config = dict(
    time_shift_ms=100,
    n_mels=64,
    input='log_mel',
    head_dim=16,
    moe='top_k',
    optimizer='muon',
    lr=0.015,
    nesterov=True,
    ema_decay=0.995,
    batch_size=384,
    weight_decay=0.1,
    adamw_weight_decay_other_params=0.01,
)
Rows from block 2 of a small sound classifier, named by matrix and row number. Rows with one number belong to one neuron. Each number is 500 + 25 x the weight over its row's rms, rounded and kept within 0 to 999. All counts start at 0. Numbers have three digits each.
Before each neuron's rows are labels from the 100 clips, of 14848, where the neuron reaches its highest value: "top examples" is what is common among them. Only what is clearly more common there than usual is listed. The data: read English sentences (LibriTTS-R).
# fc1: first MLP up (model.blocks.2.ff1.fc1.weight, 512x256), inputs 86-171
# fc2: first MLP down (model.blocks.2.ff1.fc2.weight, 256x512, transposed), outputs 86-171

top examples: voice: female
fc1.332:463456504523499470489490511482525508509534510543498513512531503502512510481520522445523533518440495487511510519484494542482527517524537452520512512507500513504489506491474535521495504469448499501480513490486450536538493498494509464505480457484450561471508497
fc2.332:520488480523506533507554468517456479505496469505503474510475485502461488487514488527498504471507497508486495487467516487535488519490538536503473454505477475505478527492500447502480513485504486478520515506490557444482450516480521486494490498520532472526496499

top examples: voice: female
fc1.134:477505545519474490506511477456491496493506482507479537465497497523490542460497512521548482487474536529506451540476541540501530472501525499498497554495528471478519509478483511487497494493465490521518467519506550507473511493541497466503489493485509529530503514
fc2.134:471496473467516499491527463539469513470543507465535494492469527498543456469483488514452502457501473489506488495528482508523516523468523555500546531509475546532544540532493468499480502514535465438503468528472472515482539516524463491476495490491477483475482458

top examples: voice: female
fc1.272:494521488478488474495482504505508545498539513506470537521457484526535487486511547480535484534493515485454505524453470497510525544484526482452492486540487505504486491505523479481497472494482523525469547509465538499501487544510546495509479524494514492463505489
fc2.272:493420483515471482499493442514487465524478494490516473491515508492468554481482490508467496478504475513510495521543514519497462469498484536517529504502520512517502496496485482505532510511512486428522481465554504478520537506522505475511487478507547517511476487

top examples: voice: male
fc1.215:494495528530496483516499498477503494492480537495459514486469496515474531492515503511533543505507545504487484504466490478470500538492454470506461544535489524528491486468534561459533499520463484501471499464489501498476520484491510495509490485523485479506492509
fc2.215:462501482481505529553504530506516489499508443527528477494547521486513516481450481452481501550538444528518515480498514508460523505520520494564479488501488487509503504503500522489503487496500492475540490534530505538490518531496500487480526495430502477518481525

top examples: voice: female
fc1.416:484488519446507525482513494483458507523524470538487479522499508480509491502533475500487491496538525519495534533519463466515520541486500495497467502546516506479478482512535514500455502469544480525536530497499534473465513511489500557506460506530493521540513509
fc2.416:510492469519482475528553533503489491492504524448500491480498480518488498517518513513497553502478458520479482486510515485506483507468513523517519481519499520510518513485503474465497488524485525470450456482482488487515530492513512513487519442475539505489466481

top examples: voice: female
fc1.172:512511542504541465451521499468444508493485533515497553466494501488490491502515522514517531462482479474462487487513487546507519472555506469508496469510491487476514498528504484502474500486496497530499512515478541521522458467528537526518495490471462514566470506
fc2.172:479482517477465486499508520527523494512469501538542484494525499497522486514471456462493499506523527444497514487463482486449497525477507502478514495518502506489524477500511468496477506497460472488530495514474519510517487527474488472472546479525495521479515477

top examples: voice: female
fc1.183:473501499518512521528505474503526450509529519479504512495515453497491531493479478472494516474552455490507478470518486495469511479525513504508474466500499498515469515484519513486490470510480484512443525476503481475501548486530495464504490489466509463468484510
fc2.183:489486501515474497529491536445502496476493458494460491497492550518534497471488522516458497499486483484467493465480520440553496517509528521500504522553482519481526469496491498540494535504507510497472491491486498514481482517505473505484482521524461464505485440

top examples: voice: male
fc1.143:521480476483503460514497449526488467523495501523507542496473529494536474536509510505485523493538452511508508499474501497496509531472478460459503525520513515494482469478471466512512515478485535479525546469502476479484508512485473467495529504547506499523529488
fc2.143:504514501502531492473475515508512488495453443531484497499470490498491519439463468435453505538479518518487506491484548476507488477499469502533488466491504540489513543510528534468487497528457474525464474517484528535484499513514538528499479490471519493520516486

top examples: voice: male
fc1.90:464474519486491490522508532468474488507497456490509496456542519484522512490522501478486512491451484509529550535499518495496529479455475469508529470491501489527494508484479541546554470462479452526462497538512508468519507465486471484517501531494465501498477480
fc2.90:534554469511488508488491467514488496506468494495483528570490507506472499467483504506491473516507519479519460481481468496512481492515545512461478518473512516501522502548448470472464522543493515453508508510487535501514507526512494516469500474498525496516519523

top examples: voice: male
fc1.207:512519466490489560526485523499474463518413484479501522516505514470511483463450481505511527488487524537492506509502543493499479488491497525556456506507507542492497485504506513500503513505501492495556484510523526482539495526492478481497542459511492506496491472
fc2.207:535472486489524496510506526471566516495514493493519490451510491501504549451514505491493512511554497500538455479487502438479476505478483485475504485496467515518546489544534500504513507550464459516499511493524490502489522512487549503484484526456538512477519485

top examples: voice: male
fc1.497:526510445499478487522500473478489481464446509482546504492506423519482522533489517482502520511516482522497537480514476469541502511499497519521521517529479505523488490486498514545497470528500488538523488450506497527476489517482542517513547513504488547483480513
fc2.497:503502496518446538516501517515536511471500532509499471500510475505521502546529508515512455503452481486535507546508482492489485511491493457504450487476515511543504472463466475489494494475525496471452490560457496511500523531472482470491487558503498483528485517

top examples: voice: male
fc1.302:536541489510507524506456530459511466515469492511517533469530488545526446499485529508512495453533465509474510495508457494502480535444489511534501535528511496478487480443490474502501481512473563497479497529494504521517512522481481487500538541496503515546494508
fc2.302:465515510515516446476514492548497482543504536522494487537426497480486526449516455519480523548461520524549511483488538515524498468512479516493503493487477531536519528522542484514517497471520458498507509504542501487479477470516504538519507483472514434485529470

top examples: voice: female
fc1.64:509534426527516451479512531535506477503535529529502558475513456460508505524537494563479501493502484442465494503529497469548525494508524538517514509493503511473518510465455480507475514516497487511497503508521520505495512462517460550492501533495531512495540458
fc2.64:443459547509476495510511442504495510503483520551524502526474528485474469495478520468499483468520499542481509512519517481483454512491496440440518583522488510513535470533516491482493514488487526505431500514517511493490492523523512479502501459510501519507488514

top examples: voice: male
fc1.135:551499538529557531558518458493475501498496470461502458544515496516510471489514526489473505470484467510501549493484531528502482499484473487509506501454525527511531499471499521530492507520512500500493515463532547497476491498501515471461538502463457508486532542
fc2.135:505515485471427455504509521472491525478464499531470507509483463479528507466501477535559527507494531471494494492493492531531491474529498537512474520530490501476454482483487485498488527498520489491532488524465476477533460533492503550526484509549502488526482530

top examples: voice: female
fc1.94:474489542513503516501471492506538512480527504453475499493549475510497447468488508502473486492527533448506539499544496490482558496537500536455525561537476518490495513492487479484516488451493480433503530463472469499513534564525530496532519493524504488480471505
fc2.94:541451527491481521512512484503495459509454497499498506526506491498473536526486497501508534481507445502481458509488497514518479486497466522515444480468502466550480454508516467480462514520525506544508506483523530491496502415506464478514485501499532506512490450

top examples: voice: female
fc1.508:530522506494471532484463433498439538517499494521498482494492487505522507466463516476481524505468483516492490516454496470506519507529506489510559502499486491474492522523515480518498516468496505466527502477458466490491504494558513442479506511526482499509486485
fc2.508:488501523500501519494510545539506454494488491415490543471498507505505497552491502490500472481507534513524514518489536505533473475477515490454428475496502489475486470502474510513477544517488517527482515553503471520506519476493479553507496513492510511486524503

top examples: voice: female
fc1.411:470495534501460519503489559496526478537465510485462477486513509547531514467538477497504552484487528483493489481530534508495514519525516551536462477523528490505494493550518488477499507498510502515507545485481483503461480555513441513521496518518429515501483471
fc2.411:477503474519515476510498459498480490522504537549534525517529510482489498492481494462506505519503477502513502529481460529516562469487512437472485517501490482526507483453487514512461494500520504518474490461507483506506467507517519490502472458480494486492513513

top examples: voice: male
fc1.359:492494474511520497489477509504503476524490527511532464493514504517509468478485505514542503511542484544484494516476539470503491499488503501525468520497460488543449449496510543518491492501554499473542465480525486464523479509473497498521498485495480475507513497
fc2.359:517475503485509530521497520496514494482522480507501535480548503453508478510498510462529512489455519496499513460527493490462510478503541470513500503495487497488515461491541477484504495473471514530492487502494470492466543495493543496492492502482488464463513453

top examples: voice: male
fc1.448:546482456467521498444518493461551468491461492494545489514521508500491506506485511508499529471485497533494484544527520502521501490517521493507466493461494527511501524513479527508518466490512501502527542505505581473521464505471518512460487481508513491487512505
fc2.448:498475526511468517520517489522494499500552512483472509512489508481517516484543484498459470525464510519496521450508465459517504525459507487497578474481498494511524478472459483488521521486506492459444478494515459460474494511506490520518533518496478522557490503

top examples: voice: male
fc1.136:509471548521506530468508497458512478467525505474517534495494477481491502503493537482523474541514510534516487452503545484499475538505472492512500503495482475538511479505553502468535491499477475523500520484502468504492530534464493511509473524527479485500503548
fc2.136:495510460491508515515497526495502536518505495475492471497481553518492510538473470448483535485501498451472455485510459543484488474533481487498520467537521488460533509474451514490550488511477533507494515488479566509478495452516541495492500521461503508511483496

top examples: voice: male
fc1.163:496499510497515479548459462450524499496501501514528486492514490493488536524508528514465533551464519540531519488490435486542500505496507518471485476514521504440472482491491501486495496487499521505506514557494489520533505517459497479546522504533490480509542499
fc2.163:515470479527507499467520541530498496498467480478503521499505495510515500457514519440483498485490508474506524485459524505526500508520506455544487460481488500519519505497497519508470539506545452509476473506475527531493479496511574531497541502490536489535454511

top examples: voice: female
fc1.0:497527530462502520462483475500472499538500559472504468496499483511436471532547522528484467487483494448506519503554524498499505513521527460515486502481551493510467481494501544482511484515490498498537542519507483541506489508524445508487519521465506513490514510
fc2.0:553474497471480470493478490509501540514529472539499526512506516503509549485460513476536455517534463493534505529485513503514479479508443546463525509506476495485489519532522509493498492492508454475500472491528484516486522465486479495478511434506479489518510500

top examples: voice: female
fc1.55:546453510490478522513463530489509477499510527485516521506505524494457507485511517561470498484467503486484490527452509525517478470488516525505487540542524526497475500507511464480447483522460551538542501468511448489519493498550507459506479495510496502475493517
fc2.55:493521493521511488531530457456518549524518515539496507493480475515502491540511488513539489505529459478506522499498518502454512492504430519523530510503461476491451522499457531522521516474523496418488513511501507537492510536485503509516501499486489500494475501

top examples: voice: male
fc1.249:495547478512524555513465525511478514513469512541484496532512546500527499494513513441497476494498485526523417532496497477517517487496538463485512518461475534504501495498483499486495524489559499518485454494502503467457515497471511542545480476515502509483512465
fc2.249:515482513456497462501537457466519466553510472466467483485491507516507501505471490521486476475543504513482547514514499488523485489465483480537494488506552505502464477476489513463523508483449486501545533545533506551496526495476521521489479533504462515517526533

top examples: voice: male
fc1.400:472490505460440484452536511510529540524475492515466515499453499503479492513465501508531505510471572505524500477520519518509496477471490506476527537517514541533547513523445509490498499532497526474499498551485495533470480483454525511491461488523507535500455488
fc2.400:491516501518529518542474453488516476487530493508505481541495503512494500528514497495461485517494452519469499530490480472541487513506490433520463481499494479508510486495510472542489505498516481468566510465526527500513494541542499534495515505489487493503533520