config.toml
arch = "conformer"
model = "sound classifier"
dataset = "read English sentences (LibriTTS-R)"
train_examples = 15625
time_shift_ms = 100
n_mels = 64
hop_length = 160
input = "log_mel"
spec_augment = true
win_length = 400
targets = ["voice"]
num_classes = 2
norm = "layernorm"
hidden_act = "gelu"
mlp_ratio = 2
head_dim = 16
fused_qkv = true
qk_norm = false
inner_norm = false
moe = "top_k"
num_experts = 4
moe_every = 2
expert_mlp_ratio = 0.5
experts_per_token = 2
shared_expert = false
subsampling = 4
layers = 6
width = 256
positions = "learned"
kernel_size = 9
loss = "cross_entropy"
residual_init = "none"
optimizer = "muon"
muon_scale = "original"
learning_rate = 0.015
momentum = 0.95
nesterov = true
orthogonalizer = "newton_schulz_5"
adamw_lr_other_params = 0.00072
max_grad_norm = 3.0
ema_decay = 0.995
max_steps = 6100
batch_size = 384
epochs = 149.9
lr_schedule = "linear"
final_lr_fraction = 0
warmup_steps = 610
weight_decay = 0.1
adamw_weight_decay_other_params = 0.01
Rows from block 2 of a small sound classifier, named by matrix and row number. Rows with one number belong to one neuron. Each number is 200 + 20 x the weight over its row's rms, rounded and kept within 0 to 999. All counts start at 0.
Before each neuron's rows are labels from the 100 clips, of 14848, where the neuron reaches its highest value: "strongest on" is what is common among them; "loudest" is the band of the loudest frequency at the time of the peak. Only what is clearly more common there than usual is listed. The data: read English sentences (LibriTTS-R).
# fc1: first MLP up (model.blocks.2.ff1.fc1.weight, 512x256), inputs 86-171
# fc2: first MLP down (model.blocks.2.ff1.fc2.weight, 256x512, transposed), outputs 86-171

strongest on: voice: male
loudest: 250 to 500 Hz
fc1.169,186,200,203,225,258,215,227,183,176,201,174,179,199,186,236,221,211,237,207,213,197,173,168,181,178,193,194,161,170,202,220,206,236,224,181,180,164,206,208,132,220,197,223,174,159,189,231,207,177,206,191,200,180,218,206,190,226,228,206,198,227,215,209,220,201,218,211,219,169,175,175,200,198,183,216,208,167,206,218,169,202,179,200,194,192,209
fc2.169,241,194,188,159,173,202,192,172,236,183,247,230,205,227,197,166,194,193,220,209,221,196,228,205,222,192,210,199,170,194,185,207,156,184,201,226,192,208,211,206,168,221,198,206,245,223,191,206,236,198,189,238,196,190,185,200,180,194,193,160,217,186,192,198,204,207,207,197,202,240,193,202,231,229,196,209,236,163,188,187,216,221,212,188,188,202

strongest on: voice: female
loudest: 250 to 500 Hz
fc1.82,210,189,218,186,214,218,213,174,150,217,188,193,201,220,232,191,206,216,208,220,199,190,155,198,198,251,217,218,213,202,187,202,171,178,203,186,203,234,216,199,205,215,205,208,181,174,166,175,192,196,193,168,188,198,202,224,169,215,228,234,211,185,202,189,217,222,184,218,231,180,225,209,188,202,217,200,205,215,215,207,184,170,236,253,201,210
fc2.82,199,184,181,207,187,197,190,207,219,221,198,164,200,217,175,235,180,217,219,201,177,209,214,200,217,178,179,200,185,217,184,208,233,213,199,221,184,172,234,191,229,201,202,208,206,224,192,222,210,197,208,226,188,165,206,208,189,198,192,215,219,183,184,173,179,194,223,175,189,209,186,210,215,197,216,223,200,183,227,200,220,194,237,175,163,176

strongest on: voice: male
loudest: 250 to 500 Hz
fc1.397,220,190,195,211,213,183,240,176,219,200,213,174,220,212,209,194,217,218,207,206,200,208,204,216,204,176,200,196,239,226,177,137,207,174,203,188,208,166,199,173,209,204,222,178,190,168,214,182,162,204,196,218,219,190,200,162,208,226,242,187,188,209,170,197,198,219,215,205,186,230,201,212,205,213,167,230,192,185,223,238,197,194,206,189,134,236
fc2.397,193,171,171,197,192,224,209,214,218,203,224,189,185,185,229,195,209,196,197,169,197,187,183,216,193,176,191,195,220,191,220,204,169,225,183,195,196,174,200,191,217,157,171,235,234,192,192,182,222,206,180,214,199,205,197,187,187,176,216,206,205,191,191,220,196,182,188,185,165,220,204,196,200,166,216,186,201,178,161,212,209,238,155,201,209,199

strongest on: voice: male
loudest: 250 to 500 Hz
fc1.68,212,219,177,231,217,201,225,167,215,190,199,175,161,187,234,192,218,184,194,207,185,190,205,219,191,212,192,204,214,208,186,166,226,226,217,158,153,215,208,161,216,230,192,183,184,227,197,187,215,210,199,176,237,197,224,189,185,173,245,203,193,222,217,209,198,217,222,159,206,229,249,199,210,198,167,202,179,228,208,177,218,210,173,192,207,235
fc2.68,157,183,208,180,206,213,180,256,180,169,192,214,206,196,186,217,201,217,167,230,185,212,188,193,225,170,197,225,203,153,246,207,157,178,215,198,201,193,183,199,194,178,217,214,205,163,218,191,184,207,197,203,217,205,168,194,202,210,213,187,186,183,189,188,223,188,182,223,179,176,200,204,188,214,222,205,215,157,204,194,227,194,195,197,166,230

strongest on: voice: female
loudest: 4000 to 8000 Hz
fc1.376,212,204,231,197,194,194,194,221,199,218,205,200,219,204,156,211,188,222,213,194,196,187,227,237,192,170,214,206,152,187,152,183,233,169,194,186,181,204,252,222,213,198,180,157,183,210,189,213,202,189,183,212,166,203,241,238,203,155,206,206,220,222,218,186,192,212,223,241,198,204,216,182,203,184,197,170,224,179,172,196,180,191,210,175,229,177
fc2.376,183,204,199,180,200,202,196,185,213,210,196,178,195,185,179,175,191,170,166,214,220,209,160,192,221,242,192,188,196,220,201,226,191,208,160,211,182,213,183,215,172,197,199,218,192,170,202,229,223,183,171,178,186,182,196,230,203,180,208,170,181,165,216,233,204,195,189,168,192,235,233,196,192,181,228,204,213,196,224,202,202,223,165,210,194,213

strongest on: voice: female
loudest: 250 to 500 Hz
fc1.511,197,225,222,176,192,165,212,190,230,231,199,229,213,174,190,199,187,190,214,233,244,184,165,230,184,220,177,173,162,160,206,161,198,181,243,208,192,181,221,203,190,186,193,194,194,187,193,215,167,157,210,181,207,154,207,205,205,198,217,194,181,239,229,219,193,218,228,217,226,155,175,214,249,194,207,218,206,212,211,215,204,208,169,188,209,222
fc2.511,213,190,218,204,186,182,189,208,173,183,209,161,231,213,248,164,186,203,213,203,184,190,183,167,231,194,247,185,178,220,169,205,228,194,193,199,213,216,174,175,203,165,250,204,198,230,214,181,214,195,209,219,180,202,198,227,185,216,168,217,209,197,200,202,225,183,196,191,185,255,173,189,182,179,182,180,228,216,203,175,211,175,223,181,215,187

strongest on: voice: female
loudest: 500 to 1000 Hz
fc1.188,189,225,205,205,204,217,221,188,218,197,196,185,199,183,195,171,186,235,189,203,192,229,180,214,195,200,207,186,210,178,173,227,208,210,202,199,214,197,195,197,246,211,197,187,202,195,177,208,197,218,207,195,214,195,216,193,204,198,171,213,162,169,227,196,191,219,201,191,186,231,217,206,209,201,210,228,188,209,225,181,210,158,215,179,160,162
fc2.188,201,190,178,183,183,165,217,182,160,220,223,143,225,217,195,231,213,192,226,211,203,204,193,180,196,171,155,178,178,212,226,208,187,176,190,217,215,192,205,198,159,211,168,209,204,211,166,173,224,184,183,213,187,189,202,196,178,186,224,210,204,230,187,196,221,173,207,204,202,192,173,192,208,215,227,180,214,176,200,199,187,216,163,233,253,172

strongest on: voice: male
loudest: 2000 to 4000 Hz
fc1.436,171,201,182,215,239,176,209,206,198,186,220,189,176,160,243,200,214,266,193,186,206,207,208,213,193,217,225,205,198,235,180,204,175,203,189,188,178,198,207,224,183,187,175,187,139,164,229,170,220,233,195,179,215,205,189,195,201,190,251,198,204,180,183,195,243,195,225,194,205,226,228,218,199,239,173,227,203,200,230,207,208,211,187,209,218,199
fc2.436,224,195,225,219,156,206,194,201,200,244,201,198,191,168,197,210,196,162,203,219,228,218,200,206,206,189,158,187,188,188,175,209,206,207,212,238,188,174,186,169,204,190,236,201,207,242,161,215,188,188,187,214,206,211,193,162,209,219,169,230,181,194,178,207,201,201,206,183,193,177,192,174,204,216,194,213,211,194,207,204,194,186,220,235,181,234

strongest on: voice: male
loudest: 250 to 500 Hz
fc1.441,179,181,176,182,201,219,181,208,177,220,206,197,233,206,216,236,164,177,178,247,199,157,211,206,199,219,173,198,192,182,227,212,199,195,196,227,196,220,185,195,201,202,251,211,187,161,195,209,186,212,160,180,185,208,172,226,206,201,234,189,197,217,183,215,213,220,188,196,197,216,189,227,181,211,196,164,229,220,225,207,207,215,222,220,207,190
fc2.441,222,202,207,211,206,155,232,230,199,217,220,180,161,187,167,201,208,234,187,193,252,219,195,181,188,188,208,208,220,210,190,186,224,236,192,211,222,208,242,211,198,212,173,161,229,214,193,210,205,179,191,226,222,183,198,171,237,240,185,193,190,198,169,185,210,207,204,202,196,204,205,186,213,223,220,191,198,185,197,193,176,226,192,172,203,185

strongest on: voice: male
loudest: 500 to 1000 Hz
fc1.469,210,234,225,181,191,205,172,196,202,198,177,180,192,214,208,231,217,220,202,170,201,197,190,169,204,206,190,237,219,217,220,193,186,193,180,210,186,242,214,172,221,182,199,184,193,197,228,183,202,216,215,179,186,199,215,171,175,184,213,189,194,220,167,236,209,209,209,197,199,196,214,229,209,214,188,184,186,199,175,224,195,238,197,201,203,217
fc2.469,181,210,218,191,184,180,200,202,172,223,233,238,227,200,193,207,217,214,209,193,177,217,192,214,205,176,184,197,181,166,196,230,187,215,229,211,188,160,213,205,212,213,222,195,188,171,199,187,189,199,153,241,221,201,199,201,194,237,180,207,218,181,221,210,216,200,247,182,179,210,163,183,192,176,202,233,213,184,216,197,185,216,209,188,181,161

strongest on: voice: female
loudest: 250 to 500 Hz
fc1.71,216,215,205,212,208,215,217,195,160,167,192,211,201,215,202,209,157,181,180,219,184,210,205,166,164,186,177,204,199,183,161,200,205,184,212,211,207,189,217,190,216,215,206,193,211,211,183,167,225,183,207,189,243,163,236,208,245,194,185,204,184,190,206,188,199,190,193,182,225,183,210,208,217,263,186,147,196,204,210,212,200,222,197,207,224,238
fc2.71,216,179,227,231,186,205,219,177,207,213,214,183,226,187,192,204,176,224,209,186,190,204,199,214,201,212,229,192,200,190,184,197,156,218,243,218,176,226,207,214,185,197,185,213,185,202,185,168,172,241,228,203,164,205,184,199,179,182,210,204,189,222,217,191,159,221,195,216,181,231,214,169,211,178,187,189,197,219,182,184,180,176,243,205,194,161

strongest on: voice: female
loudest: 250 to 500 Hz
fc1.198,200,172,196,188,194,217,250,204,177,201,189,202,183,190,197,214,208,231,170,207,192,169,157,203,201,183,201,212,192,202,207,190,194,209,202,209,226,216,209,184,208,179,184,197,219,185,227,211,240,215,228,186,181,188,208,230,207,223,207,185,200,185,189,214,192,216,193,215,197,171,187,204,187,203,179,207,197,208,227,177,192,217,192,228,171,187
fc2.198,217,213,167,222,199,187,192,189,224,179,202,220,203,198,206,192,184,196,204,219,198,209,202,166,190,221,227,213,194,190,209,209,183,201,145,224,203,173,201,195,175,188,180,205,231,224,172,193,176,155,191,210,233,211,165,178,204,194,178,175,226,203,230,203,223,208,252,200,199,219,229,214,200,227,226,180,190,200,190,206,197,183,201,172,175,198

strongest on: voice: female
loudest: 250 to 500 Hz
fc1.156,196,212,191,220,208,211,197,203,166,241,234,204,214,174,176,174,226,206,184,191,202,186,208,197,243,185,186,214,159,229,172,218,233,181,228,186,168,175,215,197,199,212,233,204,201,240,213,150,189,180,196,197,192,221,197,203,229,171,219,167,204,236,222,182,209,201,214,207,196,187,180,187,183,222,195,214,202,193,222,217,202,230,191,215,205,206
fc2.156,184,176,247,182,192,150,157,163,198,193,180,179,214,194,191,232,201,190,204,219,187,202,192,200,187,227,234,211,186,195,166,195,227,199,171,215,202,232,198,217,213,198,189,158,203,227,183,234,167,167,175,181,206,152,204,210,246,178,202,220,196,185,192,198,214,220,214,214,217,211,191,204,239,195,180,185,222,205,228,172,199,164,197,200,258,254

strongest on: voice: male
loudest: 250 to 500 Hz
fc1.179,141,183,185,188,168,210,212,217,176,178,187,198,191,229,207,211,162,199,199,200,193,210,204,208,224,189,243,196,208,199,220,190,189,204,216,193,233,197,196,185,223,182,166,207,227,192,177,222,224,196,172,213,194,188,223,151,200,193,199,191,229,202,208,160,207,187,170,201,213,192,176,223,238,228,171,215,189,188,170,205,201,223,190,193,203,164
fc2.179,215,216,210,162,220,191,190,178,201,218,213,204,203,195,198,174,240,184,202,173,205,206,221,198,174,186,188,209,215,192,160,176,222,194,213,176,189,237,216,194,206,192,212,193,198,211,215,203,163,193,204,206,222,191,177,215,188,200,217,199,179,210,203,224,184,199,228,225,195,210,197,169,211,169,221,226,195,234,192,176,197,212,188,216,195,196

strongest on: voice: male
loudest: 500 to 1000 Hz; 250 to 500 Hz
fc1.180,207,190,215,198,201,228,201,210,197,193,211,226,192,179,210,150,212,213,177,223,169,213,216,171,159,157,167,202,216,200,228,209,190,215,197,202,204,195,206,189,242,204,186,196,169,144,210,179,188,236,196,177,209,196,214,200,218,222,200,206,166,198,229,166,181,205,176,196,205,231,187,173,172,228,214,209,196,189,227,240,213,209,175,198,214,216
fc2.180,191,191,142,203,206,213,187,214,224,191,215,161,206,203,234,200,209,195,174,220,205,166,214,230,230,208,221,174,226,219,181,178,218,182,208,189,189,189,197,182,183,184,186,217,228,209,208,207,196,184,181,207,227,227,168,188,192,159,219,193,223,213,179,219,215,214,219,198,203,165,223,221,248,231,198,146,184,216,219,189,222,190,201,195,176,214

strongest on: voice: male
loudest: 500 to 1000 Hz
fc1.340,234,221,232,219,208,197,182,245,186,204,216,194,159,208,235,181,216,181,206,227,171,199,194,192,197,159,202,197,203,182,186,199,185,208,193,183,195,213,221,201,188,182,170,187,168,207,187,176,240,246,193,202,211,179,148,185,196,179,203,160,171,186,168,184,222,185,211,194,217,187,201,155,197,203,225,201,190,163,193,192,236,206,192,243,193,248
fc2.340,169,181,159,194,171,215,218,209,194,165,179,206,211,178,178,199,180,192,228,196,200,238,195,240,165,159,207,198,207,243,218,181,185,224,181,170,210,203,170,194,208,197,216,222,193,177,222,203,160,180,181,210,231,235,202,177,189,172,199,227,215,167,207,202,201,241,182,207,218,171,205,218,237,215,187,209,197,219,225,231,218,193,191,190,182,210

strongest on: voice: female
loudest: 500 to 1000 Hz
fc1.306,241,178,204,169,176,216,244,212,209,178,189,198,220,185,225,193,186,194,199,193,227,227,186,189,223,177,219,212,224,192,227,203,205,185,163,230,212,221,182,161,214,192,192,199,217,232,175,162,192,210,189,193,179,196,211,181,174,199,201,212,188,204,202,204,194,195,226,216,192,242,211,173,204,207,242,175,194,194,212,204,209,240,200,247,208,215
fc2.306,209,238,176,207,209,211,188,236,192,192,176,209,217,229,198,207,144,193,211,142,173,192,174,206,187,201,170,202,161,218,186,191,202,209,227,170,200,178,209,212,180,211,201,214,211,213,215,204,247,164,223,236,227,182,197,195,199,197,200,187,183,191,195,200,227,227,196,184,194,175,180,241,158,210,212,250,194,205,207,242,174,224,205,193,260,150

strongest on: voice: male
loudest: 500 to 1000 Hz
fc1.95,191,212,193,205,186,176,217,198,222,172,238,200,187,185,227,213,204,183,191,226,182,255,195,182,199,170,159,231,204,224,190,183,162,188,208,210,187,236,237,245,212,181,182,202,177,157,224,209,195,205,194,176,232,189,209,210,162,215,198,180,188,231,192,182,198,192,176,226,220,213,217,217,184,209,202,174,208,174,210,210,202,193,169,226,203,220
fc2.95,176,190,217,187,201,180,187,229,186,246,195,204,174,190,222,172,211,193,198,214,212,144,224,197,187,199,218,196,209,159,228,195,228,241,194,226,220,165,161,178,205,211,195,166,217,182,172,191,217,172,182,201,222,224,187,182,211,185,185,217,195,186,183,235,206,229,204,166,226,171,202,195,207,229,184,222,214,178,214,198,208,202,219,190,210,184

strongest on: voice: female
loudest: 250 to 500 Hz
fc1.8,208,185,179,235,214,229,184,158,182,219,171,177,226,213,192,208,218,183,198,198,184,222,204,161,186,194,216,185,199,168,220,211,223,215,202,211,188,191,199,184,241,225,226,227,210,178,176,158,198,225,170,186,220,202,205,216,217,209,167,212,219,179,215,201,228,198,198,208,196,166,200,195,216,217,229,200,197,208,223,242,210,189,187,195,178,203
fc2.8,246,220,187,212,242,223,202,219,210,216,195,182,168,225,226,204,214,203,198,197,199,194,207,233,207,190,189,197,187,201,211,185,200,209,213,196,196,195,224,214,180,226,156,181,172,216,192,245,230,208,197,221,199,203,204,205,200,185,231,188,176,188,198,201,181,176,188,173,195,191,211,210,201,175,210,212,200,208,200,189,189,174,190,206,242,198

strongest on: voice: female
loudest: 250 to 500 Hz
fc1.91,221,203,244,208,233,202,173,211,193,197,177,168,204,211,238,196,207,212,223,192,198,220,172,194,209,182,191,160,230,204,196,197,233,170,190,228,197,201,196,241,234,200,218,180,224,173,196,206,199,219,217,228,192,238,204,223,175,223,220,207,198,199,179,201,215,235,184,200,187,191,182,189,214,176,188,203,213,203,199,206,204,223,212,208,229,168
fc2.91,203,211,252,194,183,173,207,191,199,217,201,184,184,202,205,179,178,229,211,202,179,245,188,188,232,221,214,229,184,210,187,200,211,155,181,163,187,180,212,213,211,202,244,147,221,225,216,209,161,179,232,198,212,222,184,189,224,209,163,211,206,197,235,178,208,191,223,212,222,208,192,214,242,174,220,204,217,171,208,213,211,235,239,188,212,182

strongest on: voice: male
loudest: 250 to 500 Hz
fc1.184,220,195,197,223,206,197,268,205,203,194,183,185,209,199,182,180,213,245,208,203,175,167,189,194,191,218,191,188,230,218,198,177,231,177,208,212,195,165,223,217,201,207,235,173,177,175,175,204,200,221,187,220,158,182,187,190,200,208,232,198,209,218,191,225,196,218,195,182,229,201,185,177,186,202,171,207,193,213,227,236,168,209,195,240,192,247
fc2.184,208,186,190,179,224,173,152,204,246,222,219,223,203,189,198,225,245,180,176,219,191,177,222,220,195,199,195,202,182,217,184,225,204,209,167,178,192,195,240,196,192,184,190,191,207,190,244,197,168,218,209,192,226,201,187,218,204,179,194,250,200,205,179,190,239,222,212,210,196,185,226,187,240,250,218,210,207,184,209,191,255,170,220,199,202,212

strongest on: voice: female
loudest: 500 to 1000 Hz
fc1.378,227,192,218,200,199,216,203,211,223,210,203,197,209,214,165,199,196,184,236,186,207,233,196,198,205,232,164,210,177,193,186,185,230,206,202,203,217,209,243,190,209,216,223,184,168,193,188,252,201,188,217,208,192,161,207,192,208,202,195,201,203,186,209,237,199,242,239,179,190,156,213,238,239,220,173,194,222,166,194,174,177,156,192,203,196,199
fc2.378,211,242,185,210,213,196,195,180,173,215,164,187,200,178,198,215,190,184,210,223,207,182,183,214,208,172,259,159,232,219,216,214,164,194,196,192,216,210,170,216,207,186,182,218,222,187,206,181,187,198,175,198,209,197,199,245,207,207,203,185,189,194,165,207,187,206,168,253,225,252,193,166,193,197,220,187,192,211,188,231,220,213,161,207,189,198